python train.py --model="image VAE" --dataset="photos of plants, animals and fungi (iNaturalist)" --train_examples=155796 --image_size=48 --crop_scale_min=0.7 --horizontal_flip=true --translate=0.12 --bottleneck="kl" --downsampling_factor=4 --encoder_arch="mlp_mixer" --encoder_norm="layernorm" --encoder_norm_position="pre" --encoder_activation="gelu" --encoder_mlp_ratio=4 --encoder_parallel_block=false --encoder_inner_norm=false --encoder_patch_size=[4, 4] --encoder_conv_stem=false --encoder_layers=8 --encoder_width=128 --loss="l1" --latent_channels=4 --decoder_norm="batchnorm" --decoder_activation="leaky_relu" --decoder_widths=[64, 64, 128] --decoder_blocks_per_level=2 --decoder_block="basic" --decoder_attention=false --decoder_upsampling="nearest_conv" --kl_weight=0.1 --init="kaiming_normal" --residual_init="none" --optimizer="muon" --muon_scale="match_rms_adamw" --lr=0.0034 --momentum=0.95 --nesterov=false --orthogonalizer="newton_schulz_5" --adamw_lr_other_params=0.0011 --ema_decay=0.999 --steps=6300 --batch_size=64 --epochs=2.6 --lr_schedule="poly" --final_lr_fraction=0 --warmup_steps=630 --weight_decay=0.1 --adamw_weight_decay_other_params=0.01
Rows from block 3 of the encoder of a small image VAE, named by matrix and row number. Rows with one number belong to one neuron. Each number is 200 + 20 x the weight over its row's rms, rounded and kept within 0 to 999. All counts start at 0. After the name is the row's rms in percent of the matrix's.
After each neuron's rows are labels from the 100 images, of 14976, where the neuron reaches its highest value: "top examples" is what is common among them. Only what is clearly more common there than usual is listed. The data: photos of plants, animals and fungi (iNaturalist).
# fc1: MLP up (encoder.blocks.3.mlp.fc1.weight, 512x128), inputs 0-127
# fc2: MLP down (encoder.blocks.3.mlp.fc2.weight, 128x512, transposed), outputs 0-127

fc1.286,073,220,213,198,185,178,220,223,225,219,202,206,234,196,142,204,189,196,179,207,221,206,178,205,228,227,196,204,206,251,220,197,242,212,198,229,197,236,184,207,195,220,198,172,217,183,224,226,182,196,172,212,180,202,182,198,189,194,197,166,209,170,189,185,203,202,197,180,184,192,185,230,164,178,217,175,197,181,181,195,185,237,155,206,186,204,221,194,189,228,231,159,221,195,220,210,172,183,215,196,183,183,205,194,242,212,217,206,218,187,222,166,215,217,205,200,188,175,195,189,201,206,207,169,218,215,193,210,164
fc2.286,074,180,210,247,192,186,184,185,188,231,204,175,162,188,191,178,183,198,193,201,201,186,222,165,218,221,203,197,211,205,207,205,192,210,223,217,222,211,190,203,213,198,216,188,242,185,226,193,208,223,175,219,221,224,230,222,176,214,224,235,230,191,205,216,218,195,210,180,175,149,232,209,172,208,219,243,211,188,224,227,193,184,221,235,179,217,185,203,175,206,204,185,177,175,173,197,201,201,181,187,198,219,190,205,197,171,208,205,200,180,199,247,162,255,217,194,175,190,215,186,223,201,196,173,192,180,210,195,205
top examples: class Insecta; phylum Arthropoda

fc1.485,106,200,180,210,207,182,180,177,206,189,208,197,196,221,157,203,214,234,184,238,183,182,233,194,219,191,183,172,216,203,157,184,235,200,202,211,198,181,193,214,219,168,211,196,215,227,214,218,171,195,185,196,214,177,176,176,216,216,201,261,216,208,166,170,201,188,233,194,197,182,176,213,229,232,202,168,176,225,173,194,233,199,198,233,216,222,193,212,221,214,203,209,194,187,173,219,217,193,186,196,180,216,205,241,197,200,197,238,203,170,186,234,193,202,181,222,174,199,192,191,168,186,211,229,194,195,177,192,208
fc2.485,117,191,189,207,189,194,204,200,210,222,176,215,198,193,248,193,200,229,177,190,193,195,210,172,215,238,191,173,211,199,221,218,156,190,223,198,225,211,179,205,172,214,214,233,250,213,227,170,205,222,174,215,248,236,199,198,233,177,180,241,204,205,198,192,198,216,198,204,215,225,208,200,205,194,215,174,179,195,192,201,181,186,189,175,182,174,221,159,196,199,221,178,174,193,228,194,196,220,180,184,211,222,173,195,236,227,216,208,188,176,214,221,172,190,187,175,194,178,200,202,191,225,155,191,201,170,200,178,193
top examples: class Insecta; phylum Arthropoda

fc1.399,073,229,191,207,231,182,218,239,181,210,195,181,227,214,207,232,202,204,201,214,205,203,199,219,194,185,187,168,190,171,176,221,193,189,195,200,173,195,204,173,186,192,234,178,174,234,160,192,229,211,213,184,224,206,173,177,194,173,220,193,202,212,213,212,199,223,228,182,157,211,178,199,164,206,195,209,209,170,198,206,195,203,183,171,166,207,232,200,195,189,210,200,218,188,223,192,194,215,171,197,235,186,198,184,194,193,166,200,144,145,192,203,203,232,200,179,195,247,195,208,207,217,219,159,207,209,191,208,183
fc2.399,071,200,192,217,200,175,168,193,182,257,223,201,218,210,219,168,206,199,215,235,183,184,229,159,220,185,187,179,191,179,174,211,172,201,217,183,222,215,189,200,207,194,168,193,237,202,195,183,205,215,163,217,222,231,217,205,211,177,214,218,219,202,212,209,175,176,199,222,187,168,207,151,183,216,201,213,231,204,180,169,197,239,195,191,198,244,215,181,216,179,194,189,178,235,215,179,167,213,186,189,206,213,219,202,212,209,194,194,188,172,213,171,198,220,203,201,195,217,186,211,204,192,153,171,184,182,198,191,177
top examples: order Passeriformes

fc1.212,126,187,206,219,213,164,207,202,196,212,210,179,190,187,193,188,179,199,190,178,165,240,195,229,194,208,215,199,222,179,220,239,198,216,210,203,240,220,199,217,216,196,186,177,218,208,234,202,212,189,186,194,194,185,217,175,184,247,169,193,231,205,226,192,206,198,198,183,229,183,147,167,182,162,250,178,220,210,207,196,181,172,177,221,193,180,184,205,227,213,209,235,188,217,202,181,170,197,191,232,204,226,192,205,213,187,175,209,196,227,209,177,183,206,209,226,184,202,217,210,235,188,216,215,211,208,163,164,200
fc2.212,124,196,221,178,218,198,176,200,205,200,204,186,207,199,209,164,196,231,177,140,223,194,197,216,212,216,195,178,210,189,196,189,174,201,240,192,180,179,194,233,184,165,216,169,178,190,240,204,190,181,263,213,196,177,204,214,198,196,187,205,218,213,198,198,240,205,156,194,177,212,214,202,191,218,198,189,178,215,171,228,149,212,208,191,208,188,170,216,187,200,209,219,232,227,224,196,200,235,168,192,214,214,193,208,212,234,191,193,210,166,203,191,207,222,213,201,186,198,195,196,209,231,230,181,186,186,213,231,184
top examples: class Aves

fc1.31,077,216,206,177,195,208,166,206,206,211,196,196,197,176,218,168,179,203,214,228,205,204,191,199,166,161,200,174,207,210,184,237,212,189,208,181,189,238,173,178,200,233,175,142,250,207,173,220,195,189,199,208,168,197,207,216,193,170,216,206,182,188,168,200,191,185,199,193,215,203,201,231,193,199,202,180,228,180,208,213,203,186,234,185,227,191,190,207,198,220,202,221,185,214,172,217,192,183,195,170,188,219,226,205,206,204,223,221,206,180,203,234,190,203,165,222,215,199,242,196,163,154,227,207,222,202,159,210,197
fc2.31,073,210,170,194,206,211,172,188,191,188,201,187,196,195,169,213,224,209,178,202,171,207,205,236,170,254,214,209,183,201,210,221,211,199,220,197,217,189,187,216,184,199,197,142,209,169,213,164,183,201,211,176,230,168,205,212,206,222,229,199,205,196,180,180,188,195,179,192,192,202,215,187,213,205,190,192,201,211,226,190,187,228,168,220,233,223,231,175,185,170,191,180,208,190,217,203,222,210,152,169,206,198,208,202,161,196,216,182,187,162,254,213,205,211,221,177,180,201,199,206,216,243,221,191,212,185,218,215,177
top examples: order Lepidoptera

fc1.233,065,212,186,197,190,201,203,195,212,204,203,199,196,199,203,193,238,188,208,181,208,204,186,213,200,192,180,192,170,209,211,219,167,170,194,206,205,189,183,249,187,197,207,217,230,180,240,219,190,183,220,166,194,225,191,192,196,206,209,220,210,194,229,241,188,216,154,180,210,209,178,227,226,178,187,246,202,229,206,154,201,202,201,216,168,194,203,245,215,192,198,189,199,191,207,176,208,204,238,223,188,196,209,221,185,227,197,221,191,184,176,211,202,197,236,194,166,180,225,216,195,145,196,156,198,220,213,239,211
fc2.233,076,197,197,221,213,204,184,195,191,200,215,195,197,201,218,170,185,193,184,233,202,197,200,181,204,209,216,201,192,194,171,199,180,199,200,204,178,154,245,220,202,248,225,222,194,216,214,221,233,201,139,186,190,163,197,199,200,215,206,208,191,175,196,200,205,174,230,206,219,188,187,202,180,215,195,213,197,208,189,158,218,217,194,184,226,229,216,144,203,224,173,227,195,170,157,221,191,204,211,164,160,222,223,204,208,184,169,199,209,186,235,175,196,168,194,211,221,211,221,193,202,189,207,226,215,213,184,179,215
top examples: order Lepidoptera

fc1.406,085,180,201,246,211,231,169,221,187,200,199,217,164,180,213,191,223,205,194,213,164,200,232,227,175,227,201,209,173,230,238,222,201,203,212,172,206,168,205,199,180,215,215,198,229,206,201,192,205,187,201,215,197,206,169,216,212,201,224,206,207,210,196,201,168,204,218,177,186,183,187,202,169,193,187,186,151,212,158,175,199,187,196,181,200,219,197,169,238,175,235,213,187,227,257,192,189,212,214,200,214,192,248,229,190,208,171,206,176,187,199,186,203,205,197,172,233,206,217,188,187,220,184,197,225,188,202,216,199
fc2.406,089,184,202,227,181,210,162,188,216,221,181,190,200,188,217,194,198,186,178,206,154,201,171,195,227,157,209,196,211,173,221,180,237,206,211,215,202,219,218,190,199,221,182,180,168,204,194,195,178,207,200,214,197,165,222,174,214,200,184,214,205,162,202,212,180,197,185,210,205,229,213,149,204,192,196,214,211,190,180,174,209,227,175,193,167,226,213,259,183,214,195,220,200,220,235,183,190,175,191,187,227,242,212,199,218,195,206,214,193,203,183,198,207,240,196,212,181,177,189,195,230,164,214,231,187,205,206,182,165
top examples: class Aves; order Passeriformes

fc1.86,103,201,151,195,166,189,202,195,230,171,196,193,212,200,195,157,209,192,185,176,221,221,180,180,211,205,178,177,224,201,181,228,209,229,224,203,196,193,209,217,202,195,200,239,205,218,183,208,195,199,222,197,181,210,160,210,219,207,191,188,197,187,170,181,208,184,179,167,220,190,180,219,210,163,227,178,188,175,232,228,195,175,176,197,194,196,201,168,212,213,204,208,202,159,176,219,184,208,215,209,221,219,215,249,175,192,207,214,175,171,231,224,186,219,187,172,207,215,191,193,175,175,205,204,187,229,219,188,147
fc2.86,094,195,204,225,227,201,187,208,196,160,197,191,194,206,168,186,179,167,208,243,200,175,218,179,202,222,207,207,159,232,190,211,186,159,207,205,203,205,172,201,211,210,179,183,208,188,193,199,232,190,175,187,237,210,218,241,194,181,200,212,169,228,234,206,223,192,179,222,216,152,209,215,184,215,204,224,180,224,173,174,179,221,176,216,200,212,210,169,183,180,175,220,173,181,199,213,184,210,224,174,160,211,198,179,218,171,192,195,188,220,195,158,199,222,186,212,182,206,200,203,222,219,187,206,232,227,201,184,209
top examples: order Passeriformes

fc1.164,061,188,198,174,199,181,212,206,179,192,208,189,220,202,199,215,200,205,198,188,185,191,185,212,204,210,165,212,203,216,179,228,183,228,202,205,187,231,182,211,178,210,205,214,214,232,174,210,207,215,202,205,169,186,173,242,161,197,241,180,223,224,219,195,200,227,214,195,166,228,191,176,203,216,183,203,205,240,200,218,229,224,209,189,170,230,224,176,204,235,193,210,180,200,194,191,190,154,177,179,203,184,216,183,220,178,172,206,213,185,187,179,167,216,236,219,189,231,178,211,183,212,194,221,262,193,184,170,220
fc2.164,065,203,194,236,223,179,166,205,218,217,220,220,251,183,201,175,172,192,207,202,181,174,200,181,159,171,192,175,206,181,222,256,208,184,211,199,203,224,190,218,204,171,180,216,211,206,185,206,214,262,154,214,209,169,180,227,196,180,218,206,186,191,221,214,186,178,194,211,222,189,186,215,171,210,159,216,206,197,189,196,187,193,197,205,179,231,227,189,174,214,201,188,221,196,187,188,187,236,191,223,199,179,210,212,217,196,220,179,209,212,165,196,201,202,178,183,186,198,191,214,184,195,183,181,246,185,204,214,187
top examples: order Passeriformes

fc1.132,085,190,200,204,196,191,221,217,210,208,200,207,205,190,162,195,168,176,209,207,212,163,174,185,206,219,166,200,202,174,188,228,199,230,179,195,179,189,223,213,194,157,166,197,203,202,207,177,209,206,234,179,198,202,182,182,240,222,203,215,205,233,138,184,205,204,183,223,188,190,215,210,189,206,195,221,229,221,198,157,234,247,166,188,232,177,207,200,219,214,182,233,202,192,208,182,187,196,215,205,198,190,160,219,191,167,183,200,178,187,226,189,206,178,246,208,215,211,175,211,195,206,171,203,220,216,200,225,201
fc2.132,069,206,213,245,227,181,219,212,213,155,204,198,183,211,172,210,186,202,206,202,200,191,205,164,212,178,180,231,186,238,198,237,219,202,198,183,207,200,168,225,179,197,157,161,241,195,204,208,232,229,190,207,218,201,201,246,186,179,224,197,186,217,209,201,188,161,198,202,223,161,206,208,173,177,210,230,219,202,177,209,214,204,207,182,208,216,226,193,194,209,195,201,188,208,191,209,180,185,242,196,201,162,172,197,199,175,204,185,207,214,151,180,196,235,182,219,177,198,204,208,194,182,163,178,199,215,199,193,217
top examples: order Lepidoptera

fc1.20,097,205,208,206,207,198,175,177,221,201,207,228,217,254,212,219,209,212,220,232,240,206,186,192,180,232,217,178,197,202,217,188,200,203,242,189,191,220,208,180,187,201,226,213,173,211,196,186,175,204,205,214,168,204,163,195,234,197,195,195,194,243,191,207,220,217,193,210,175,229,180,201,243,199,153,226,187,213,221,195,189,222,194,179,206,192,227,189,211,177,191,187,202,200,215,179,207,160,187,248,220,189,184,197,216,194,212,173,184,187,189,177,233,222,231,221,169,175,184,171,199,168,184,196,172,182,192,211,194
fc2.20,108,202,215,222,199,174,201,220,194,192,224,188,234,200,177,184,186,193,243,206,200,178,181,190,206,186,202,189,174,194,180,237,234,198,198,183,178,197,184,220,217,208,125,182,226,192,216,212,181,212,196,180,179,186,192,231,165,219,201,208,159,205,187,208,222,185,184,191,193,173,215,226,155,229,177,182,210,200,172,213,207,190,186,180,195,230,188,215,209,239,196,213,177,202,224,216,184,190,223,229,165,184,206,204,178,201,189,165,211,228,205,226,213,187,211,194,199,204,213,207,190,205,228,193,241,229,221,222,208
top examples: class Aves

fc1.102,111,200,198,240,192,196,189,185,196,198,204,164,152,162,234,185,196,231,205,248,221,205,178,184,157,222,209,204,187,170,207,218,189,181,191,161,167,171,168,214,204,198,215,204,206,211,200,203,241,180,220,220,197,175,194,214,197,209,207,170,193,216,226,174,196,211,224,187,208,181,212,206,178,192,179,242,198,196,190,210,221,190,190,171,173,221,174,207,227,184,174,209,214,219,206,211,185,205,217,225,191,174,193,212,195,187,193,185,154,213,177,215,194,205,223,179,179,186,196,193,219,170,201,201,238,192,224,229,217
fc2.102,090,185,229,222,204,183,199,204,202,209,208,182,181,191,212,178,190,172,223,222,196,192,188,198,198,178,203,207,200,180,197,245,222,237,266,193,200,194,195,192,213,221,196,208,190,190,162,200,178,244,205,212,162,193,172,218,188,218,208,207,180,195,223,219,194,198,217,204,189,192,173,202,230,197,178,201,199,190,157,233,201,216,218,208,185,242,222,199,217,164,198,206,175,228,191,174,219,202,193,231,162,192,223,191,180,200,205,189,216,204,223,204,205,264,221,173,212,201,211,207,191,176,214,165,206,206,165,195,213
top examples: order Passeriformes

fc1.272,100,167,205,200,191,163,225,236,224,189,214,201,242,209,165,216,205,220,222,217,230,189,164,186,172,196,219,220,209,236,219,213,187,190,223,194,189,202,217,223,168,218,206,212,207,187,215,203,196,193,232,240,198,205,176,230,173,213,207,181,187,216,203,179,222,208,172,204,163,203,237,204,186,219,165,225,205,181,198,195,206,237,189,184,184,179,217,214,210,195,210,228,233,193,199,173,195,198,191,204,182,185,151,174,175,211,212,177,199,169,215,207,221,181,234,238,195,218,185,210,202,227,202,188,206,208,169,205,206
fc2.272,063,196,195,256,229,204,187,171,222,216,155,186,205,176,181,183,198,175,186,213,179,196,185,161,174,197,181,175,210,204,195,184,197,227,213,210,201,227,194,196,208,167,207,172,226,214,178,165,192,230,167,173,195,244,200,217,192,200,184,202,225,168,214,198,169,176,204,190,190,187,204,191,237,180,198,232,209,173,182,213,216,215,171,220,194,254,240,196,189,225,190,196,184,192,188,210,165,224,187,215,211,192,180,192,191,196,208,160,202,197,199,209,224,222,196,200,172,199,212,199,173,203,195,183,183,201,232,181,197
top examples: class Insecta; phylum Arthropoda; order Lepidoptera

fc1.456,092,220,176,214,202,181,212,231,207,148,208,209,243,194,178,194,211,194,261,178,235,206,163,196,154,196,197,183,217,209,215,195,196,203,221,204,169,207,195,192,178,240,195,190,201,170,220,172,211,191,216,209,211,193,178,213,164,234,193,164,179,169,183,198,189,194,189,197,193,202,226,219,195,212,177,222,200,198,208,216,217,210,197,174,180,179,226,206,195,187,212,225,214,215,196,217,221,182,189,223,206,162,205,150,195,204,218,201,179,213,227,224,203,182,241,222,194,212,197,176,185,205,213,190,243,211,201,207,193
fc2.456,064,202,202,241,203,160,216,200,214,193,215,187,195,188,178,187,190,188,209,222,194,169,174,154,200,223,223,210,191,190,222,238,224,190,191,175,234,210,179,173,220,141,193,178,224,200,165,202,229,234,226,179,187,183,170,228,196,221,230,188,201,197,181,190,233,194,202,202,208,202,198,192,174,184,208,234,193,198,170,209,207,211,212,203,208,239,205,184,198,222,217,221,211,216,205,193,208,182,152,209,185,235,178,204,192,208,204,171,186,208,197,201,232,230,213,212,196,209,210,166,192,171,199,215,219,194,160,194,205
top examples: phylum Arthropoda; class Insecta; order Lepidoptera

fc1.494,071,203,199,190,188,196,208,181,180,207,210,200,208,183,203,219,223,161,216,170,162,224,185,170,202,185,192,217,203,192,218,211,198,207,193,176,198,216,146,185,184,188,208,182,227,181,223,202,220,240,189,197,182,148,193,185,206,211,167,205,176,192,199,190,194,184,232,158,223,171,201,160,193,202,191,184,215,243,201,213,225,204,175,219,211,235,227,221,195,193,153,205,199,199,199,199,180,195,207,172,188,210,228,201,203,215,176,225,203,233,225,193,220,201,176,184,194,225,233,204,181,178,230,234,168,202,209,213,195
fc2.494,069,211,181,211,213,197,203,188,210,218,179,168,203,189,174,203,209,174,197,208,187,193,210,231,214,202,194,177,203,205,212,209,218,206,195,209,202,188,196,164,164,174,194,173,178,191,205,195,187,206,145,194,187,198,154,238,184,199,190,220,213,197,192,186,187,176,208,202,188,173,178,200,171,155,191,207,214,178,222,161,190,218,210,186,184,221,198,204,175,217,179,216,216,212,214,214,173,233,189,216,243,180,192,190,210,195,197,223,215,204,203,191,191,205,219,139,215,226,256,224,226,169,199,231,207,164,233,199,201
top examples: order Passeriformes

fc1.484,078,203,182,225,210,184,225,193,227,182,185,220,212,216,203,195,177,198,199,179,202,183,153,173,128,185,188,207,214,177,224,208,195,182,201,219,185,211,169,186,173,209,214,196,201,189,247,182,204,190,176,189,230,203,187,217,184,223,245,214,189,220,221,218,209,187,179,191,211,190,204,200,197,163,181,201,226,186,214,214,196,196,179,208,170,196,178,204,190,226,203,216,210,173,226,233,185,151,194,205,225,204,181,204,209,186,199,236,183,225,187,177,223,192,229,200,187,179,210,162,177,157,201,217,211,205,191,207,223
fc2.484,074,215,170,251,192,176,182,201,239,193,206,180,184,192,176,176,199,190,180,215,159,167,211,176,220,255,209,166,193,172,182,215,189,188,208,210,219,216,190,201,212,176,208,201,192,189,211,174,203,216,261,192,199,182,197,190,189,237,198,217,226,192,160,215,202,201,174,192,174,226,194,199,160,211,172,206,221,191,204,188,189,211,204,191,177,227,206,216,215,228,191,181,214,186,215,205,190,197,169,204,210,223,218,209,150,199,187,184,193,200,237,225,204,180,212,202,186,187,194,201,225,175,229,228,212,201,212,221,214
top examples: phylum Arthropoda; class Insecta

fc1.390,107,240,205,160,197,196,224,186,183,207,181,215,194,215,180,221,233,193,203,179,182,170,186,209,220,203,177,185,192,191,228,186,221,172,191,203,210,194,231,191,203,162,189,203,197,199,184,195,209,201,211,190,191,202,194,217,208,212,226,223,204,249,189,208,146,205,182,199,195,185,192,221,209,215,188,206,190,211,231,216,203,191,164,197,201,209,206,184,205,213,191,234,185,229,185,178,172,228,183,194,205,204,185,216,208,196,208,189,166,174,171,237,233,220,167,230,228,205,218,178,168,200,191,251,190,231,254,213,211
fc2.390,075,183,160,188,184,225,201,236,200,199,188,217,194,216,192,179,196,249,227,208,178,198,211,194,192,155,185,183,244,217,224,200,193,229,196,192,197,214,172,206,204,229,155,200,241,200,190,186,236,191,154,265,213,210,226,233,219,204,195,220,192,174,197,219,193,201,193,193,217,219,218,201,234,224,214,206,185,200,208,202,181,208,183,209,192,215,216,164,192,193,219,219,174,225,214,205,176,194,214,191,225,200,199,198,185,219,217,176,190,185,182,197,213,209,194,195,201,228,195,196,205,201,196,208,172,168,178,208,151
top examples: class Insecta; phylum Arthropoda

fc1.223,115,215,193,171,198,198,166,156,208,191,171,214,184,206,237,211,208,219,180,170,166,176,193,188,251,212,195,206,216,195,204,200,209,193,189,181,217,210,182,192,188,221,183,169,188,170,177,221,230,178,196,186,197,186,226,215,203,211,206,223,218,215,210,196,205,177,211,211,216,212,194,185,190,202,252,230,216,218,203,199,222,157,205,236,186,217,200,231,202,225,203,206,206,202,151,179,187,221,187,205,215,204,191,200,204,181,207,207,186,175,194,221,207,211,148,179,176,186,256,212,232,193,184,202,197,201,243,190,192
fc2.223,081,191,177,218,223,197,174,200,199,249,223,187,198,196,224,184,197,217,201,203,201,197,212,216,213,151,228,192,189,215,190,191,214,209,225,198,202,197,204,217,162,196,203,164,172,194,175,190,229,257,196,201,213,184,202,199,226,188,201,211,222,204,238,163,198,204,186,190,217,217,175,168,186,211,215,211,224,208,172,168,210,207,206,198,191,181,219,199,197,219,185,218,208,205,213,169,181,240,182,189,233,198,183,191,209,196,208,209,188,193,204,198,198,251,227,165,170,234,210,185,239,156,195,174,203,155,190,201,197
top examples: order Passeriformes

fc1.209,094,180,161,159,177,230,197,180,188,178,235,193,197,174,181,193,195,174,217,216,243,226,189,169,185,200,208,172,215,194,199,217,176,214,173,201,190,189,238,190,214,181,194,185,207,172,187,195,219,202,221,181,192,213,218,204,178,226,227,187,177,184,211,185,203,203,169,196,193,193,241,215,232,172,182,235,190,176,216,176,189,193,201,241,151,226,198,196,232,196,184,188,193,167,213,209,229,168,197,230,177,191,198,184,202,171,217,209,198,208,217,192,201,206,220,225,211,225,209,185,180,168,220,217,214,219,218,203,211
fc2.209,084,215,218,277,211,184,219,243,191,178,189,166,193,216,177,174,195,170,191,223,182,209,184,227,214,189,209,183,178,220,184,200,237,226,215,211,195,215,178,184,189,187,182,201,244,196,209,174,199,197,194,198,194,222,186,229,195,200,209,176,184,204,213,176,223,198,221,224,213,180,193,224,172,212,208,196,198,190,173,186,221,228,200,199,216,209,238,167,178,211,243,214,167,200,198,182,210,200,177,210,195,211,178,211,195,212,203,229,205,219,192,197,211,226,184,246,173,193,189,191,183,206,178,150,199,182,189,191,206
top examples: order Lepidoptera

fc1.70,151,203,185,181,189,226,205,195,210,201,215,208,206,235,174,236,218,192,192,206,209,182,178,217,213,180,227,191,152,198,238,216,235,207,201,183,191,171,226,181,207,189,204,183,214,176,207,258,195,220,191,216,192,179,212,198,216,239,213,244,202,209,192,189,174,207,189,218,186,173,203,198,223,226,189,142,206,210,207,132,182,214,201,201,181,199,179,247,219,199,186,208,192,181,210,190,202,207,169,220,196,191,183,184,203,182,195,209,210,211,232,188,204,205,180,224,193,209,189,189,199,215,172,210,193,152,206,209,201
fc2.70,165,185,190,214,195,227,208,217,183,168,177,196,190,213,207,206,199,213,189,193,209,210,196,199,218,195,161,205,215,222,242,185,155,191,176,180,183,186,142,217,181,220,168,224,263,219,223,199,234,198,186,225,216,221,223,233,232,189,192,200,176,217,230,197,185,215,210,205,235,177,207,221,252,201,229,199,154,185,221,228,181,191,216,172,215,204,182,191,198,189,190,204,168,215,189,206,209,198,194,188,213,214,195,217,188,179,233,184,187,193,195,216,183,213,195,222,202,186,176,205,202,219,181,224,187,201,208,185,198
top examples: phylum Arthropoda; class Insecta

fc1.398,207,203,220,198,191,200,192,194,201,187,184,211,195,211,205,182,223,209,165,188,189,216,196,219,242,184,187,162,196,203,197,201,217,170,200,216,211,189,223,197,215,206,195,194,188,208,209,201,199,239,212,164,215,191,199,198,254,170,195,224,188,203,216,236,171,212,206,234,200,220,169,189,202,188,202,180,226,200,219,225,196,211,180,200,219,203,214,216,216,245,222,208,191,152,193,210,214,184,192,187,177,207,203,183,258,225,209,206,172,188,198,248,191,211,160,224,157,194,210,206,213,201,192,216,166,166,203,167,162
fc2.398,275,174,192,201,201,225,200,158,196,222,204,210,181,220,177,185,189,210,181,187,168,189,183,174,198,197,171,195,201,199,201,161,192,231,165,180,209,210,223,198,211,182,211,215,198,231,207,201,186,257,193,221,215,225,214,164,233,191,212,222,242,143,189,197,170,224,180,166,192,220,225,172,185,207,191,194,181,222,209,182,184,235,195,216,203,187,237,207,197,187,209,173,224,229,211,180,213,205,179,196,238,209,213,203,198,222,208,186,224,183,202,209,178,210,219,242,223,187,180,198,201,230,197,196,207,204,197,207,175
top examples: order Passeriformes

fc1.126,156,172,241,221,209,173,175,193,218,230,194,215,192,165,185,185,159,207,203,223,186,170,229,209,196,191,178,223,205,208,206,223,191,214,190,199,218,192,227,217,194,218,200,222,209,188,240,200,208,216,210,197,181,215,198,226,185,223,196,219,176,212,173,216,201,203,214,194,217,210,192,196,167,208,211,206,174,214,162,209,158,209,206,181,201,208,207,174,199,225,248,203,174,176,200,232,222,192,217,181,194,216,227,244,208,175,189,176,213,236,232,181,202,206,216,216,203,212,170,199,212,189,215,210,171,163,161,226,169
fc2.126,145,238,159,192,210,243,185,179,203,221,182,200,189,218,218,212,232,220,191,184,191,215,213,196,227,216,198,244,175,178,187,198,200,170,185,204,216,203,206,193,182,207,200,191,178,170,151,232,186,180,213,209,150,171,215,205,191,213,203,199,215,180,241,190,208,197,172,201,188,228,195,219,234,183,191,231,217,213,201,177,219,177,199,199,194,209,220,199,221,207,167,195,194,208,221,202,180,228,184,197,200,204,195,174,172,186,201,221,191,192,168,208,218,208,178,181,208,202,224,194,239,179,170,228,221,206,245,169,212
top examples: class Aves; order Passeriformes