From a checkpoint of a small image VAE.
Model: 48-pixel images, encoder arch mlp_mixer, encoder norm layernorm, encoder activation gelu, encoder patch size [4, 4], encoder layers 8, encoder width 128, decoder norm batchnorm, decoder activation leaky_relu.
Training: 6300 steps, batches of 64.
Data: trained on photos of plants, animals and fungi (iNaturalist), 155796 training examples.
Rows from block 2 of the decoder of a small image VAE, named by matrix and row number. Rows with one number belong to one channel. Each number is 128 + 32 x the weight over its row's rms, rounded and kept within 0 to 255. All counts start at 0. Numbers have three digits each.
After each channel's rows are labels from the 100 images, of 14976, where the channel reaches its highest value: "top examples" is what is common among them. Only what is clearly more common there than usual is listed. The data: photos of plants, animals and fungi (iNaturalist).
# convs0: first 3x3 conv (decoder.decb.0.0.convs.0.weight, 64x64x3x3, each kernel summed), inputs 0-63
# convs1: second 3x3 conv (decoder.decb.0.0.convs.1.weight, 64x64x3x3, transposed, each kernel summed), outputs 0-63

convs0.35:139110186153127098140141087056171164164089135111094135169111120094196092111109126218147147102107138054128118131161112143083134132116128134171134109101112124182182094139112086078122113100118108
convs1.35:136129152133126187112074135127102199066121090140101167110087131183124112100162106133125131141135108128115132116112114119089105186101048117107148178137089169128095132050110077175093156127174129
top examples: order Passeriformes

convs0.32:139114154092133160100144122116182116105093096093127131168114114178062144051116165110095183139152139103102090118113153120172118146099075137138155070129090182121145132186136202108168141108125172
convs1.32:133137162143130161123121110155082154157191097152076104121150107165131138169121091097142126111091133183133156157155132096101159130162150204147111058081135137102095055077101137124163066095134097
top examples: order Passeriformes

convs0.17:143163103087119104137105181104141166176124111177098078099119127114113121037139157126152115144091191142140135128101107138126123134163124171083075118178146182122067167119141164074127158151159177
convs1.17:084111139151156115169133113160174110066156175110166118145131135113142157203085162103152100090150036105177146171132164143124143156110129141116143076128104107147142118164070118163134101155131060
top examples: order Passeriformes

convs0.15:097133117135132096128156138188154118128102133087117119160124110068127130193138119158154122010128108082108159155142103111081099131148151155143124170147138151165120070072086175122106159076102113
convs1.15:171156133083134145129122139118124152110117128157087110105123135081158170112082155116087118058126171097142148120177211149148166135114074109114135096110056153064129136194127112154166099122184125
top examples: order Passeriformes

convs0.37:119127186186131093153130136067211181113122120129115146143118116113139076179144097119129114069105123148138069098126130132079064136138112191156118152170125124119125081095119112098158132060091115
convs1.37:119117107108109143095120083138109078170158164103116146074166112076070155092110143104097100153143154185095179118140139147103159112170168074112137133068141146139127157149057079143065138096153152
top examples: order Passeriformes

convs0.49:129110158143144200089091110116149163128153116160160163106100160087108081145148119233199140081077137095157140119094162140149071117136104142109142117135137149102136074096140082121141097143092095
convs1.49:109099114119131121167096127144134110195160135120087116120100143182142132136116117092038092147164119144139124130195137113156174126059127099087116166104077118126177117114114090139085146054074165
top examples: class Insecta; phylum Arthropoda

convs0.8:151100084152124089103169146145102133110114073129133110158187101201134114165100129054126165101117121139132090126101133091087158128111188109115084144150122018158116160144158114152086147134145129
convs1.8:094150174096139139150078155099054160145131141120154192103133122062090144099090121187136090156193146112105126136127079183147121096146064119119142154098130174106151085159117138115169100115090108
top examples: order Passeriformes

convs0.11:113089153129109113084089172154099141112106137109149084134143106128129180079109097052123148129072172119149119069136134089095171112066131130190139149102131112110122101138119121157153231152129090
convs1.11:115123165144164172192119148115146085121106134162088181106113161126149109127126131141143126171145113208106159183101120055147133131156172083129065121130147160118202173164171157104125086116106139
top examples: phylum Arthropoda